{
  "dataset": "telescope images of galaxies (Galaxy Zoo DECaLS)",
  "train_examples": 44167,
  "crop_scale_min": 1,
  "norm": "batchnorm",
  "depths": [2, 5, 5],
  "kernel_size": 3,
  "mixing": "mixup",
  "init": "orthogonal",
  "residual_init": "scaled_by_depth",
  "beta2": 0.99,
  "epochs": 76.5,
  "final_lr_fraction": 0.01
}
Rows from block 8 of a small image classifier, named by matrix and row number. Rows with one number belong to one channel. Each number is 128 + 32 x the weight over its row's rms, rounded and kept within 0 to 255. All counts start at 0.
After each channel's rows are labels from the 100 images, of 14848, where the channel reaches its highest value: "strongest on" is what is common among them. Only what is clearly more common there than usual is listed. The data: telescope images of galaxies (Galaxy Zoo DECaLS). In brackets: how many of the 100.
# convs1: grouped (16 groups) 3x3 conv (model.blocks.8.convs.1.weight, 288x18x3x3), inputs within the group 0-17, a 3x3 kernel for each
# convs2: expand pointwise conv (model.blocks.8.convs.2.weight, 576x288x1x1, transposed), outputs 0-115

convs1.220 [154 110 159 137 106  71 147 165  81 133 127 174 109 124 120 104  80 119 143 119  32 141 112 100 103 111  90 134 108  69 148 123  98 158  82  63 140 152 107 141 156 120 165 137 141 104  90 116  84 127 170 108 139 143 117 103 188 130  96 124  94 110 177  65 135 114 103 166 152  93  59  94 138 137  90 136 121 128  98 130 151 175 113  77 123  67  77 152 152 102 142 132 127 140 142  76 132 109  96 104 107 130 105 142 141 136 130 124 152 122 123 139 111 109  89 105 166 113 131 161  74 158 194 126 153 154 207 159  58 140 126  74  94 123  85 134 126  93 124 119 145 115 126 213 188 161  96 170 126  54 152  81  54 121 141 139 117 128 163 125 115  79]
convs2.220 [134 139 131 114 117 134  75  91 177 107 104 151 145 162 184 125 208  66  91 145 160 122 133 171 132 122 117  82 128  96 155  72 131 152 141 121  97 144 118 150 155 141 144 108 113 126 144 139 130  79 103 107 119 169 109 171 140  89 164 138 106 100  84 105  90 173  97 113 128  98 168 150 140 108 144  72 142 106 111 150 125 125  68 108  78 114 122 158 115 165 129 145  64 183 101 103  81 122 143 164 123 105  86 164  66  42 108 145  70 142 121 157 109 145 146  80]
strongest on: spiral arms: yes (46); spiral winding: tight (27)

convs1.188 [105 133  80  98 131  92 136 159 174 153 129 124 107 125  51 138 132 140 170 123 191 116 114 173 128  89 105 110  94 141 188 108  80 220  93 104 186 121 117  87 110  61  83 159 102 154 145 123 116 107  54 120 122  99 135 122 168  96 147 117 102  69  67 140 134 138  97 140 150  83 118 167 133 167 156 103 120  92 121 153 110 128  77 146 117 139 159 120 101 110  98 130 114 124 154 124 183 127 110 138  94 126 101 144 128 114 170 141 147 175 120  83 131  86 105 170 191 115 108 156  86 150 143 138 121  95 164 158  85 107  67 112  95 188 119 151 159 125 127 112  72  84 197 103 144 140 129 109 146  61 169  88  98 183 158 139 118 111 158  63 101 132]
convs2.188 [138 168  86 131  87 102  88  68 123 165  91 130 126 117 172 106 147 176 138  88 102 160 121 130 144 109  99 149  92  51  73 121 137 112 155 130 125  79 107 142 138  93 135 163 150 105 128 174 135 106 139 132 174 119 137 122 119 106 130  61 135  66 135 142 177 148 138 119 152  94 114 116 116 140 123 145 109  99  69 190 139  73 170 162 109  93 160 129 103 104 129 163  96 155 133 118 161 111 126 154 172  97 101 100  94 110 102  76 135  73 130  84 124  72 155 151]
strongest on: roundness: cigar-shaped (26)

convs1.106 [125  83 193 137  64  56 181 143  48 118 127 103 145 125 149 119  95 111 139  98 170 143  85 143 172 141 111 145  96 151 113  69 107 131 101 134  97 176 113  92 141 146  89  33  75 158 121 137 131 114 144 169 151 133  79  84 135 102 100 123 126 136 156 105 167  79 134 161 114 108  74  87 113 177  84  95 143 156  78  50  97 119 106  84 169 128  79 141 105 104  99 147 109 132 122 142 130 146 128 115 156 103 108 150 146  87 110  46 123  95 143 147  76  94 163 137 153 148 156  87 162 141 138 159 129 118 133  85 117 173 111 138 171 168 133 148  69 203 121 106 133 172 129 122  85  88 147 111 101 130 140 124 146 114 119 141 138  60 123 145 127 178]
convs2.106 [ 90  96 192  70 155 103 133 186 157  97 122 159 122 127 177 158 108 112 194 167 149 128 145 164 117 113 123 115 152 188 145 178 179 137 202 120 147 131  96  87  75 153 122 151 112 116 124 101 110 131 133 101 156 129 114 150  79  84  83 169 121 107 110 201 169 107 133 106 107 100 126 134 100 160 174 135 175 146 152  94 148 235  83 138 134 143  92 147 109  73 136 104  71 129 141 114  89 134 125  89  96 131 159 129  77 142 145 169 127  86  91  76 132 136 124 110]
strongest on: edge-on disk: yes (26)

convs1.243 [ 41  78 115 117 108 140 179 185 158 170 158 145 117  98  77  89  71 131 147 145 150 134 138 105 137 111 126 117 133 143 146 146 106  53  41  73 114  98  76 130 115 119 100 150 139 132 139 147 143 152 129  95 114  84 108 104 138  73  57 105 156 130 109 133 151 146 133 152  97 143 110 101 170 112  92 174  97 112 147 126 163 156 142 149 146 133 118  90  78  78 154 121  80 157  70 145 103  60 157 132 126 147  91 144 127 126 144 143  98  96  68 159  55 137 176 201 181 119 128  66 126 142 166 120 158 130  51  84 101 128 117 145 162 173 151  69 125 135 119 167 134  90 123 123 130 152 129 138 127  76 123 118 105 124 147 145 147 125 120 170  66 101]
convs2.243 [161 134  71 170 104  70 152 110 139 149 102 112 138  33 144  88  64 128 136 109  86  74 155 102 181 126 143 104 149  81  86  95 167 159 158  96 150 115 123 123 128  96 155 149  44 132 106 155  75  99 124  64  99  90 166 101  92  95  84 161 127 119  89 102 116 105 103 150 179 107  66  94 115 125 153 120 195  43  98 123 130 139 115 104 116 135  89 131 148 125 105 130 113 153 144 124 109 134  75  98 152 136  91 124 142  71 121 198 130 119 112 122 117 147 123 125]
strongest on: edge-on disk: yes (49); roundness: cigar-shaped (32)

convs1.174 [ 68 127 140 114 117  90  99 146 141 129 153  86 142 118  99 119 144 121  90 161 121 146 161 154 104 186 116 112 135 108 128 119 129 122 160 134 146 124 129  97 140  83 176 163 177 130 171 164 111 161  67 196  88 110 152 138 144  80 137  67 118 137 163 119 102  60 112 129 124  22 147 124 153 140 146 101 154  95 137 129 151 188 158  96 111 124 135 117 180 138 107 128 139 135 160 120 112 143 104  98 116  97 107  88 181  59  68 196 104 111 122 170  83  75  79 116 113 147 156 144 147  94  84 184  88  52 104 135  96 131 146 111  43 200 111 143 123 109  73 126  87 139 170 169 144 155 150 116 165  85 121 149 158 116 111 128 131 133 140  90 162 134]
convs2.174 [105 129  97 102 166  74 143 120 110  85  73 132 115 120  57 135  68 178 128  69 142 103  87 107 157 171 156  90  89 115 134  84 181  74 112  81 147  80 102 124 136 100 131 129  91 117 107 102 129  89 138  86 145 149  74 141  71  82 196  91 131 154 166 159 138  99 105  79 105 132 134 111 115 109 138 117 114 159 147  74 149 146 137 124 157  93  94  83 138 128 140 143 164  83 116 133  86 102 120  97  96 107  97  98  98 121  90 123 127 157 109 115 108  61 113 128]
strongest on: edge-on disk: no (51)

convs1.192 [133 140 139 173 128 174  90  94 146  92 142 153  91 156 108 155 144  80 196 107 141 149 106 190  75 125 148 107 166  99 113 199 126 171 122  86  92 146 205  75 134 149  79 169 173 100 140 155 109 160 118 136 141  97 102  91 121 131 132 125  91 192 117 118 111 188 156  77 133 150  92 208  71  66 105 138 162 154 147 143 141 170 118  66 125 125  95  94 137 130  99 114 107 156 130 145 107 141 152 160 162 155 137 106 131 121 136 157 139 140 121 148 136 153 121 106  94 152 139 123 129 141 119  69 159 175  86  89 137  56 165 146  53 145 154 140 166 147 140 132 121 132 129 151  92 145  96 103 182  68  98 126  58 165 109 176 164 132 167 129 134 172]
convs2.192 [ 75 184 110 131 130 128  92 144  81 130 122  88  90 110 131  96 139 113  69  71  99  88  88 112 120 116 129  81 128 137  90 131  99 136  79  96 131 122 146 111 135 145 121 104 106 163 118 129  86  79 126 123 103 122 111 175  50 128 106 131 105 134 123 114  83 113  84 127 139 154 118  89 115  58 107 128 117  96 150 112 109 170 124  31 137 140 123 121 140 176  70 108 152 139  91 137 128 143 131 105 133 146  92 119 163 125 102 115 117 134  99 132 104 127  97 146]
strongest on: edge-on disk: no (54); spiral arms: yes (43)

convs1.7 [ 84  90 114 106 152 103 138 178 161 122 129 164 114 165  89 103 130 157  90  60  59 114 112  66 170 141 148 138 121 109 143 158 130 143  44 156  94 107  92  99 115 166  79 115 204 104 112 120 126 106 161 168 137 139  92 147 109 126 150 126 156 121 100  64 167 103 123 134 128 127 124 137  78 121 104 130 141 131 192 124 111  51  99  79 112  84  87  99 102 115 125 117 183 124 137 153 144  78 103 120 135 133 141 116 119  77 100 129 132  93 121  87 132 138 106 153 139 106 112 155 146 150 188 142  76 122 156  49 120 133 146 175  68  85 185 155  83  72 143 128 163 143 119 164 192 105  94 125 138 115 107 174 166  68 146  76 118 134 104 170  88 151]
convs2.7 [167 148  74  92 124 190  64  80 123  54 147  95 174 126 151 138 166 185 131 152 169 127 140  80 169 107  71  89 121  84 118  95  72 144 113 146 113 142  58  98 133  80 131 139  95 139 154  69 170 121 151 188 117 119  99 154 110 106 134  54 103  65 173 143 154 157 101  87 135 136  71 148  43 149  74 122 166  53 133  86 123 102  93 122  73  94 153 145 137 154 165  97 113 152 133 151 108 133 114 133 145 125  83 130 167 159 127 140 183 129 168  90 194 148 109 170]
strongest on: roundness: cigar-shaped (27)

convs1.32 [ 97 123  74 145 217  89 113 143  65  98 119  82 130 175  41 117  91  44 182 153 139 151 149 151 112 126 119 157 136  87  74 134 121  56 144 149 137 149  93 148 131  86  92  92 127 114 135  97 106 119 105  68 137 136 104 115 148 145 134 101 144 118 127 128 142  78  66 153 145  41 131 128 136  85 111 154 176 133 105 110 115 151 148 150 103 110 149 174 142 154 170 150 121  71 166 125  79 119 103 131 111 136 158 123 134 129 125 162 127 131 153 140 125 136 124 142 174 107 127  49  94 168 109  63 148 120 167 126  98  79 124 108  68 135 154 172 142 155 148 119 129 116 121 142 137 162  81 152 147 121 193 171 103 116 127  82 128 147  85  74  68  90]
convs2.32 [102 161  88  86  97 164 168 137  44 111  74 154 119 111 106 146 165 174 138  98 114 150  56 106 169 113  71  97 119  77 131 114 126 133  84 121 165  99 149  72 108 107 176 127 124 147 121 134 138  94 111 112 122  89 114 127  92 166 115 139 127 156 124 116 119 124  72 122 141 124 112  77 183  86  37  97 111 168 110 127  65  72  86 117 122  95 140  69 148 139 129 112 173  83 105 177 166 110 132  99 116 137  86 121 148 119  55 145 178 121 138  81 170 109  82 158]
strongest on: edge-on disk: no (50); bar: no (33)

convs1.267 [136  63  99  73 126 135 112 141 197 121  59 163  83 104 121 127 146 115 141 111 122 129 114 176  79  96 139 139 180 134 120  66 146 149 111 142  61 148 156 121 166 130 140 123 157 110  69 125 130 139 128 113 145 167 106 121 130 111 138  94 149 138  90  81 137 155 136 103  98 122 137  82 153 149 108 111 127 123 111 119 145 106 134 129 124 153 156 132 129 140 119  97 165 130 145 176 125 118 187 110 136  86  68 136 116 107 103 203 120 163 135 167 123 188 123  48 131 187 121 117 131 106 218 149 135 178 124 164  81  69 149  90 101 118 170 135  54  80 134 113 160 132 123 166 131 141  71 120 114  93 134 166  65 103 171  95 174 102 138 100  41 177]
convs2.267 [138 108  84 144 136 118 129 126 166 151 166 128 171 142 193 150  75 177 138 135 127 174  72 148  48 139 140 146 153 141 118 154  69 175  93 139 114 122 124 158 144 144  27 158 154 157  98 180 163 126 101 171 142  81 106 115 148 114  87 108 104  91 138 154  82 145 143 160 111 146  38 119 145 133 133 154 119 192  82 165  57  96 140 148 102 148 172 117  86 145 146 166 130 197 126 103 184 160 142 132  89 140 133 158 116 130  88 118 147 112 152  78 185 162 109  86]
strongest on: edge-on disk: no (50); spiral arms: yes (39)

convs1.236 [164  95  99  90 137 104 166 168 184  69 174  70 158 135 134 140 116  72 118 167 115 113 137 110  93 137  60  90 173 164 103  93 140 178 104  62 148 142 126 114 127 121 142 163 176  85 111 166 120  72 148 168 147 104  84 115 102 160 145 142 152 152 136  90 158 169 104 129 146 141 164  92 137 151 121  84 174 174 116  71 148 126 154 164 102  82 154 201 130  88 110 156 168 101 170  90 178  66 148 156 132 107 175 133 135 127 128 114 105 103  75 137 155  89  95 123 151 146 147  95 124  91 113  86 125 155 105 101  40 158 154 103  82 159 185 121 144 141  90 138 114 206 102 173 104 155 125 110 116 123 129 131  97 144  99 125 135 125 140 120 155  69]
convs2.236 [ 85 144 113 138 145 119  97 114 126 125  70 120 128 142 122  82 111 179 149 120 161 169 109 157 172  94 194 124 120 110  91 165 143 186 159  74 160  70 126 113 176 120 116 133 166 116 168 136 183 127 151  91 145  63 141 180 170 129  93 122 130 162 158 117  82 139 112 146  43 123  96  84 142  67 104 142 155  67 152  78 127 116 111 139 136 141 140  98 135 136  79 111  61 166  89  78  82  66 146 103 138 135 167 111 142  99 160 103 132 124 144 121 133 128 117 119]
strongest on: edge-on disk: yes (28)

convs1.30 [ 52  77 127 149 151 107 211 154 128 134 109 139  84 173 118 216 120 131 115 143 189 127 141 119 150 143 110 137 126  95 112 104 135 120 141 173 103 126 128  89 101 161 108 106 121 118  87 130 140 110 145  87 118 138 123 108 137  80  94 149 102  53 114 153 104  91 103  99 151 120 160 166 201 126 162 103 135 168  83 137 224 173 145 164  92 151 141  65 111 122 110  93  86 136 143 136 155 170 111 111 107 145 104 112 131  79  68 109 102 141 119 128 138 116 138  89 123 114 129  95  55  74 149 105 132 175 110  86  94 124  96 149  92 120 178 149 149 174 112 135 112  64  94  28 101  79 154 115 126 103  97 144 136 132 146 148  91 100 168 122 109 152]
convs2.30 [157 178 147 168  78 202 100 107 140 137 212 106 136 169 109  80 103  53  82  80 119 100  96 167 144 155  97 137 143 114 145 156 183 153 142 166 117  98 149 173 128 117 158 122 130 129 138 135  86  98 179 118 150  59  77 115 162  89 125 111 125  93 123  89 119 146 151 165 138 153 204 134 115 117 183  80 122 139 134 144 149  79 155 150 141  92 120 201 134 178 104 121 104  74 122 159  54 167  47 116 149  69 139 134 122 118 119 113 115 150 116 175  65 116  97  89]
strongest on: shape: featured or disk (66); edge-on disk: no (54); spiral arms: yes (45)

convs1.254 [158 168  98 117 148 136  78 125 150  65 146 157 160 118 100 149 101 134 106 126 155  99 156 118 152  93 112 142 114 115 105 140 101 102  92  57  94 137  21 125  75 164 111 165  91  83 177  79  86 153 187  80 141 147 154  97  97 103  58  80 105 137  88 141 117 122 157 141 134  79 154 155  80 139 138 160 164 140 192  68  80 171 108 154 160 110 148 156 175  66 106 169  98 130 144 158  86 159 132  82 167 124 128 138 115 179  65 129 122 101 123 150 166 132 136 101  78  97 114  92 108 157 127 100 143 106 110 130 161 115 151 139 174 104 151  95 108  98 121 157 164 138 174 147 140 160 127  49  90 117 148 120 162  83 127 139 149 138 152 150 105  95]
convs2.254 [145 128 129 107 186 120 126  98 116 145 151 146 119 140 117 119 166 159 159 195 141 170 108 167 137 158 121 118 181  70 121 148  46 147 121 116 122 169  99  78 188 155 124 121 131 102 143  95 154 116  74 122 161  58 136 146 115 165 144 159 129  95 157 106 100 104 154 197 116 147 147 208 129  58 115 117  65 144 168  85  90  85 149 101  97 159 157 124  53 136 102 149 124  99  97 153 109 131  93 121 198  99 143 107 118 160 114 130 126  93  96 100 175 180 123  66]
strongest on: shape: featured or disk (61); edge-on disk: no (53); spiral arms: yes (48)

convs1.5 [109 111 142 143 151 180 103 139 107 104  60  95 105 130 166 139 130  84 156 170 187 141 129 142  88  82 154 136 124 118 124  98 142 126 126 106  93 131 134 152 150 124 146 198 112 139 100 176 142 143 115 135 107  42 126 150 153 141 156  93 170 138 201 141 185  98 160 133  97 120 104 100 156 129 150 129 141 103 148 135  64 157 162 153 154  84  92 151 110 152 111 124 159 115 149  99 119 123 104 142 131 137 118 189 116 146 163 117 144 184 254 155 133 179 124  73  81 111 125 142 140 139 147  92 151  55 114 109 105 103 135 163  95 148 110 172 120 102 132 165 159  79 130  67 140  95  67  89 163 174  90 102 156 102 129 120 143 152  75 181 139  66]
convs2.5 [139 150 101 102 165 101 100 139 102 120 128 114 129 207 124 145  90 168 182 142 102 183 120 165 140 165 128 144 111 121  61 204  91  83 161  78 186  91  86 100 128 116 112 102 158 106 113 114 169 125 157 107 123 164 112 170 164  74 138 107 152 112 154 146 156 123  83 147  90 174 169 121  77 153 137 111 154  88 170  71  72 103 103  97 100  85 108  98 117 143 128 114  93  97  93 151 112 113 102 103 119 143 160 171 143  87 107  73 172  62 101 104 140 165 137  81]
strongest on: roundness: cigar-shaped (29)

convs1.154 [144 205 197 159 119 148 140 112 124  77  92  95 167 129  90 165 150 102 124 103 189 154  91  93 168 116  60 116 126 139 172  97 124 135 139 132  68 156  47 170 136 114 151 109 148 161  86 138 139 113 119  88 123 151 146 167 169 176 140 144 143 136 136  51  75 150 125 141 124 189  97  96 144 142 149 112 160 147 130 137 122 134  70 137  94 125 114 100 113 144 141 125 170 101 129 207 106  37 115  63 145 108 197 130 103 155 155  96 165 165 130 129 127 183 119 146  93  94 106 122 142 134 104 137 162 156  84 117  99 109 121 105  78  97  86 159 104 181 176 108 126 169 133 147 131 137 139 156 119 110 163 107 120  95 120 194 133 144 142 109 156  69]
convs2.154 [103 156 145 115 144 143  81 121  54 128 122 110 130 173 101 130 104 113 173  98 155 119  78 158  85  78  84 147 122 162 171 123 123 123 206 141 174 105 114 167 106 186 124 132 212 175 147 155 121 165 148 188 106 136 104 128 159 130  88 152 106 112  94 124 158 136 124 107 143 126 123 123 144 127 150 103  92 141 166 149 132 114 125 139 110 139  80 112 110 153  94 119 133 151 158  43 149 116 120 150 167 154 149 176  86 100 113 147  97  82 131 159 136 138 146 139]
strongest on: shape: featured or disk (62); edge-on disk: no (55); spiral arms: yes (48)

convs1.102 [139 124  90  89 128 143 118 121  18 117  73  68 120 143 136 114 131  90  90 157 167  85 117 184 135 135 174  72 134 139 144 155 152 116 121  54  98  65  92 121 134 141 136 124 131  88 154 159 119 102 123 130 145 187 115 159  86 191 113 132 105 110 110 131 100 115 139 171 145 123  94 138  96  59 112 129 152 150 145 124  90  67 156 128 138 115  99 117 103  71 150 113 130 205 100  53 113  52 102 107 141 134 128 133  87 128 136  68  75 165 113 126 102 155 113 138 126 125 195 195 187 134  78 110 120 106  82  85 159  83 141 153 111 136 140 159 174 117 134 136 115 117 147 112  84 115  93 153 107 123 122  97  78  79 169 144 151 140 144 111 132  98]
convs2.102 [129 117 145 128 126 179  85 122  99 103 180 124  85 153  95 155 194  46 102 165 125 132  87 202  89 150 114 124  59  80  86 145  68 134 105 111 154 102 170 171 111 122 127 126 138  88 183  37 129 132 104 146  78 135 134 108 136 155 140 145 106 116 133 124 160 142 115 130 169 140  80 115 133 167  93  54 109 154 144 142  85  96 129 109  88 114 136  72 139  87 100 104 115  90 161 118 160 199 137 141  82 136 162 174 132 136  99 141 141 130 129 170 155 119 177 124]
strongest on: spiral arms: yes (41)

convs1.216 [ 98 108 186 111 163 149 153  45 101  85  96  97 129 138 159 110 138 163  79 139 102 117 125 141  88  98  89 113 153  92 140 118 102 116 127  90  65 138 149 172  74 147 183 108 133  78 117  96  89 116  94 120 139  98 124 104  93 149  92 132 138 206 175 152 126 139 129 136 112 117 124  90 116 148  57 141  77  97  97 109  99 139 181 152 149 172 139 162 114 115  69 108 114 109 110 154 127 160 164 116 106  77  99 155 133  96 118 163 186 208 174 116  74 131 137 183 140  94 126 104 106 146 134 121 140 125  93  42 156 163 130 159 122  86 100  95 117 118  99 111  95  93 166 161 112  80 177 142 157 181 134  47 124 125 148  69 114 150 130 118 134 149]
convs2.216 [111 155 115 171 177 153  85 175 111 122 188 106 110 124  16 112 122 175  86 108 107 146 103 113 182 149 108 154 182 119 133 154 118 159 124 103 106 163 147 105 211  86  78  17 140 170 126 107 117  92 143 170 113  91 118 128 103 133 108 101 163 152 163 131 129 140  77 138 131 135 191  84 173 130  95 127  99 176 135 102  92 146 161 122 145 168  76  65 137 195 130 147  88 125 100  86 132 100 132  64 114 119 127 104 215 121 112 152 160 135 144 155 166  85  61  83]
strongest on: shape: featured or disk (73); edge-on disk: no (69); spiral arms: yes (65)

convs1.232 [118 114 148 124  96 114 160 115 119 118 107 115 168 117 143 152 128 120 143 115  78 145 121 137 106 135  77 143 152 140 152 155 143 110 196  86 152 122 182 189  91 102 138 101  71 132 141 157 161 167 132  94 134 111  76  99 131 150 157 180 135 160 148  80 105 137 101 100 144 196 209 173  95 116 109 116 101 127 116 163 175  92 112  74 151 152 101 148 123  96  41  71 209 110 144 158 188 150 139  56 122 161 104 140 139 152 167 163 171 177 118 126 148  95  81 112 131  83 146 146 127 156 144 110 135 123 103  53 159 131 133 113 214 114  87  49 126 131 152 167 152 164 144 120 125 124 150 167 125 111 143 106 114  90  84 159 141 105 121 170 156 151]
convs2.232 [ 67 166 151 125 177 132 113 152 120 172 176 130 119 131 146 124 118 136  86 138  69 156 144 156 143  83  83 150 144 105 149 166 116 136 102 107 131  86 139 116 157 135 106  96  95 139 137 137 168  92  97 158 196 149  81  98 120 113  88  68 141 103 103 171 141 143 175 166 134 141 173 175 138  99 126 112 134 146 190 131 105 160 107 167 135 117 135 116 122 215 113 126 133 136  60 136 158  81 105 118 123 138 131 130 113 126 137 157  83 135 133 150 114 110  52  83]
strongest on: spiral arms: yes (46)

convs1.270 [106 104 105 106  76 125 118 154 139  80 147 111 118 144  80 145 123 106 101 117 159 120 111 138 172 130 142 156 122 124 106 162 150  55 112 134 155 148 140 131 132 135  85 103  79 169 144 120 145 134 124  79  75  37 152 152 147 121 133 129  74  82 113  82 127 106 129 123 141 141 151 192  74 105 164 125 111 143 178 124 144 100 111 133 169 144 159 155 131 154 139 168 159 115 122 152  47  88 105 130 135  98  75 130 174  27 114 152  90 115 117 138 110 145 205 178 144 115  96 107 126  98  73  83 119 146 166 158 157 142 128 137  81  94 101 159 147  70  89 147 148  74 161 136 112 110 117 136 129 140  34  83 100 125 101  95  93 160 172  66  99 150]
convs2.270 [190 129 137 159 171 123 111  97 152  61 120 135 133 114 134  95 145  16 121  79 162  96  90 167  85 166  99 125 130  99 137 140 116 120 217 156 186  76 154 153 114  99 139 144 162 136 139 136 113  89 154 130 143 143 105 149 129 125  85 101  91  94 134 162  97 136 153 136 137 137 157 110  48  98 141 101 118 149 132 130 124  91 113 137 112  85 126 151 140 151 129 157 176  85 107 184 111 134 133 122 161 108 156 141  88 102  91 130  79 135 122 136  80 103 137 144]
strongest on: edge-on disk: yes (32); roundness: cigar-shaped (31)

convs1.53 [101  82  69 105  97 113 172 123  29 110  93 140 147 150 135  71 117 141 180  99 189 157 155 131 102  96 117 125 122 156  96 186 165 174 169 109 192 151 136 130 113 143 140 155 123 175  92 161 147 136 135  65 119 117  86 167 129 135 178 115  73 137 129 142 158 103 134 133 131 149 160 102  93 107 125 111 192 150 147 143 110 180 116 153 174 150  96  96 139 138 183  91 169 156 116  79  49 112 152 119 125 153 155 132  73 159 192 127 176 126 177 136 143 133  62 164 138 181 127 133 126 143 132  84  86 114 135 112 127 104 145 170 181 123  94 103 107 175  84 145 162 131 132 130  82 151  85 126 143  91  71 131 124 135 130 115  72 135 122 144 120  63]
convs2.53 [139 105 142  82 122 157 132 126 113 141 131 150 144 151 121 131 101  79 100 200 102  24  90 128 120 139 149 110 168 124 173 136 107 131 134 143  96 121 136  74 118 136 151 105 118  64 109 114 134  69 114 105  24 135 142 142 101  81 126 114 127 161 113 113  35  70 104 112  80 168 150 152 185 151 137 109 121 154 144  73 137 100 105 110 107 106 111 157 150  64 117 119  96 121 103 132  81 154 107 151  79 104 116 102  81 137 103  97 131 121  66 122 114  95 114 138]
strongest on: shape: featured or disk (63); edge-on disk: no (57); spiral arms: yes (41)

convs1.163 [125 160 153 163 129 129 168 123 167 154 105 140 120 127 119  86 144 164  73  81 111 128 183 127 189 169 130 130 149  62 121 172 123 144 141 133 109 142 152  92 124 170 144 130 193 130 132  45 100 131 115 145  92 102 161 153 150 143 140 127 127  89  84  97  71 154  91 137 165 109 101 166 134 106  76 124 176  89 183 105 156  95 124 152 120 140 173 139 113 165  39 145  80 131 177 154 167 105 123 109 123 197 122  84 158  80  88 156 152 147  90 137 105  95 190  90 121 163  89  92 161 131 119 131 117 110 106 140  69 131 168  81 120 166  99 142 142 159  91 108 143 177 124 178 133 130 105 123 189 120 133 109 138 132 109  76  88 157  74 139 164  55]
convs2.163 [ 69 179 127 133 213 118 149 111  99  54  51  83 138 129 137 137 120 112 126  92 174 144 114 106 176 105 175 117  98 101 152 101 152 137  99  77  92 114 138 118 134 132 123  72 132 129 135 102  90 111 162 172 170 106 104 149 101 113 124 154  80  98 209 155 134  90  68 106 141 154 100 111 141  56  82 120  42 127 143 141 112  87 130 123 179 130  88 127 128  79 171 129 127 169 105 147 129 130 122  92 150 140  82 102 120 102  87  77 112 150  90 123 143  85  84  82]
strongest on: spiral arms: yes (39)

convs1.261 [ 75 181 194  42 124 129 127 151 116 144 148  85 145 114 100 146 165 106 140 107 121 174 170 155 128  63 111  71 100 135 143 191 186 142  66  90 128 189 172 110  85 140 158 147 144 109 125 133  97 138 166 129 133 142 112 139 109 120  84 142 164 157 124 151 205 184  86  94  89 117 131 132  82 124 139 106 117 170  92 116 131 120 121 202 147 115 137 128 134 128 119 136 132 123 133 161 128 140 134 143 142  74 112 108  80 163 141 170  77 111 133 174 110 123 150  74 123  94 111 107 122 150 166 121 119 117 178 113 116 119  56  94 143 183 186 149  34 116 155 121 132 146 101 153 149 161 126  54  80 158 166 148 157 130 115 108 161  87 115 132 119 179]
convs2.261 [156 135  91 154 148 115 160  99 130  64 115 123 122 111 187 118 121 153  74 124 141 149  94 141 151 163 105 123 146  95 129 121 117 127 147  96 158 108  47 161 201  97  93  80  89 168 114 123 135 122 108 139 168 110 100 103  60 123  98 119  98  74 167 145  77 133 103 173 144 148 123 188 157 107 181  94 144 151 132 137  85 132 106 133 134 116 162  98 110 182  69 144 112  80  71 150 120 144 156 125 111 182 147 190 183 162  99 129 141  78 130 114 156 122  82 180]
strongest on: edge-on disk: no (55); spiral arms: yes (48)

convs1.213 [163 161 143 163  97 131 185 174 195 164  68 113  95 145 140  52  92 100  85 147 199  97 167 119  65 100 115 157 127 117 104 152 168  73 117 164 117 171 134 134 166 133 101 128  97 124 103 145 127 136 103 157 119 151  54 132 159 113 129 155  97  59 132 126  97 109 157 126  97 124  99  78  83 116 167 106 121 142 155 107 105 116 114  71 105 170 140 150 120 111 161 128 141 132  76  87 157 152 119 190 130 104 138 141 124 127 106 150 100 121  68 118 148  38 178 174  74  77  83  80  88 183 107 152 170 140 135  97 146 111 128  80 125  99 128 146  96 140 126 118 112 146 144 160  84 121  92 129 165  95 123 132 120 140 154 147 158 144 109 189 102  65]
convs2.213 [134 191 112 146 165 125 138 143 100  96 153 132 117 147 125  98 170 118 146 120 158 176 125  93 102 132 129  94 132 109 153 136 151 197  98 141 108  73 162 195 112  81  90 126 132 166 159 154 204 146 135 175 120 159 123 116 104  82 136  98 144 134 143 121 155 151 112 107 158  90 116 115  96  81 126 104 108 123 131 166  93 110 138  73 122 163  74 129 108 178  70 116  95 160  89  88 137 128 141 149 165 156  79 165  90  88 161 145 123 104 147 138 133 122 175  94]
strongest on: roundness: cigar-shaped (27)

convs1.234 [105 104 149 135  91 170 168 154 144 138 156 152 133 107 170 128  87 169 132 192 145 153 131 101 129 113 111 128 102  81 192 134 119 126 105  38 169 102  78 109 128 121  92 100 109 143 118  78 159 124 117 158 126  50  95  93 137  88 110 166 158 115 131 154 156 108 154 121 113 143  95  78 126 101  60 173 123  94 138  52 117 133 104 104 183 138  98 139 109  36  57 141 104 150 137 155  87  89 146  75 121 158  71 105 125 122 165 110 151 139  74 153 102 126 118 143 168 181  74  90 115 117 141 101 154 123 112 120 117 127 126 134 152 157 161 120 155 159 104 156 139 124 110  59 141 159  92 162 112  46 116  90  69 167 139 146 140 123 138 178 131  94]
convs2.234 [130 124  91  82  83 106 153  84 119 166  83  94 145  86 117 113 161 138 182 147  73 122 152 122 146 163 105 114  95 102  99 201 115 143 135 108  93  93 157 181 104 137 133 105  90 140 130 163  87 112 126  35  61  80 138  89 102 130 173 147 105 102 121  82 136 109 153 172 151 106  92 126  81 141 120 108 109  81  64 137 138  58 111  73 108 117  69 128  99 123 141  92  83 118 102 112 128 178  71 188 143 152 119 103 109 129 103 121 111 130 133 172  52  99 131  82]
strongest on: shape: featured or disk (60); edge-on disk: yes (52); roundness: cigar-shaped (31)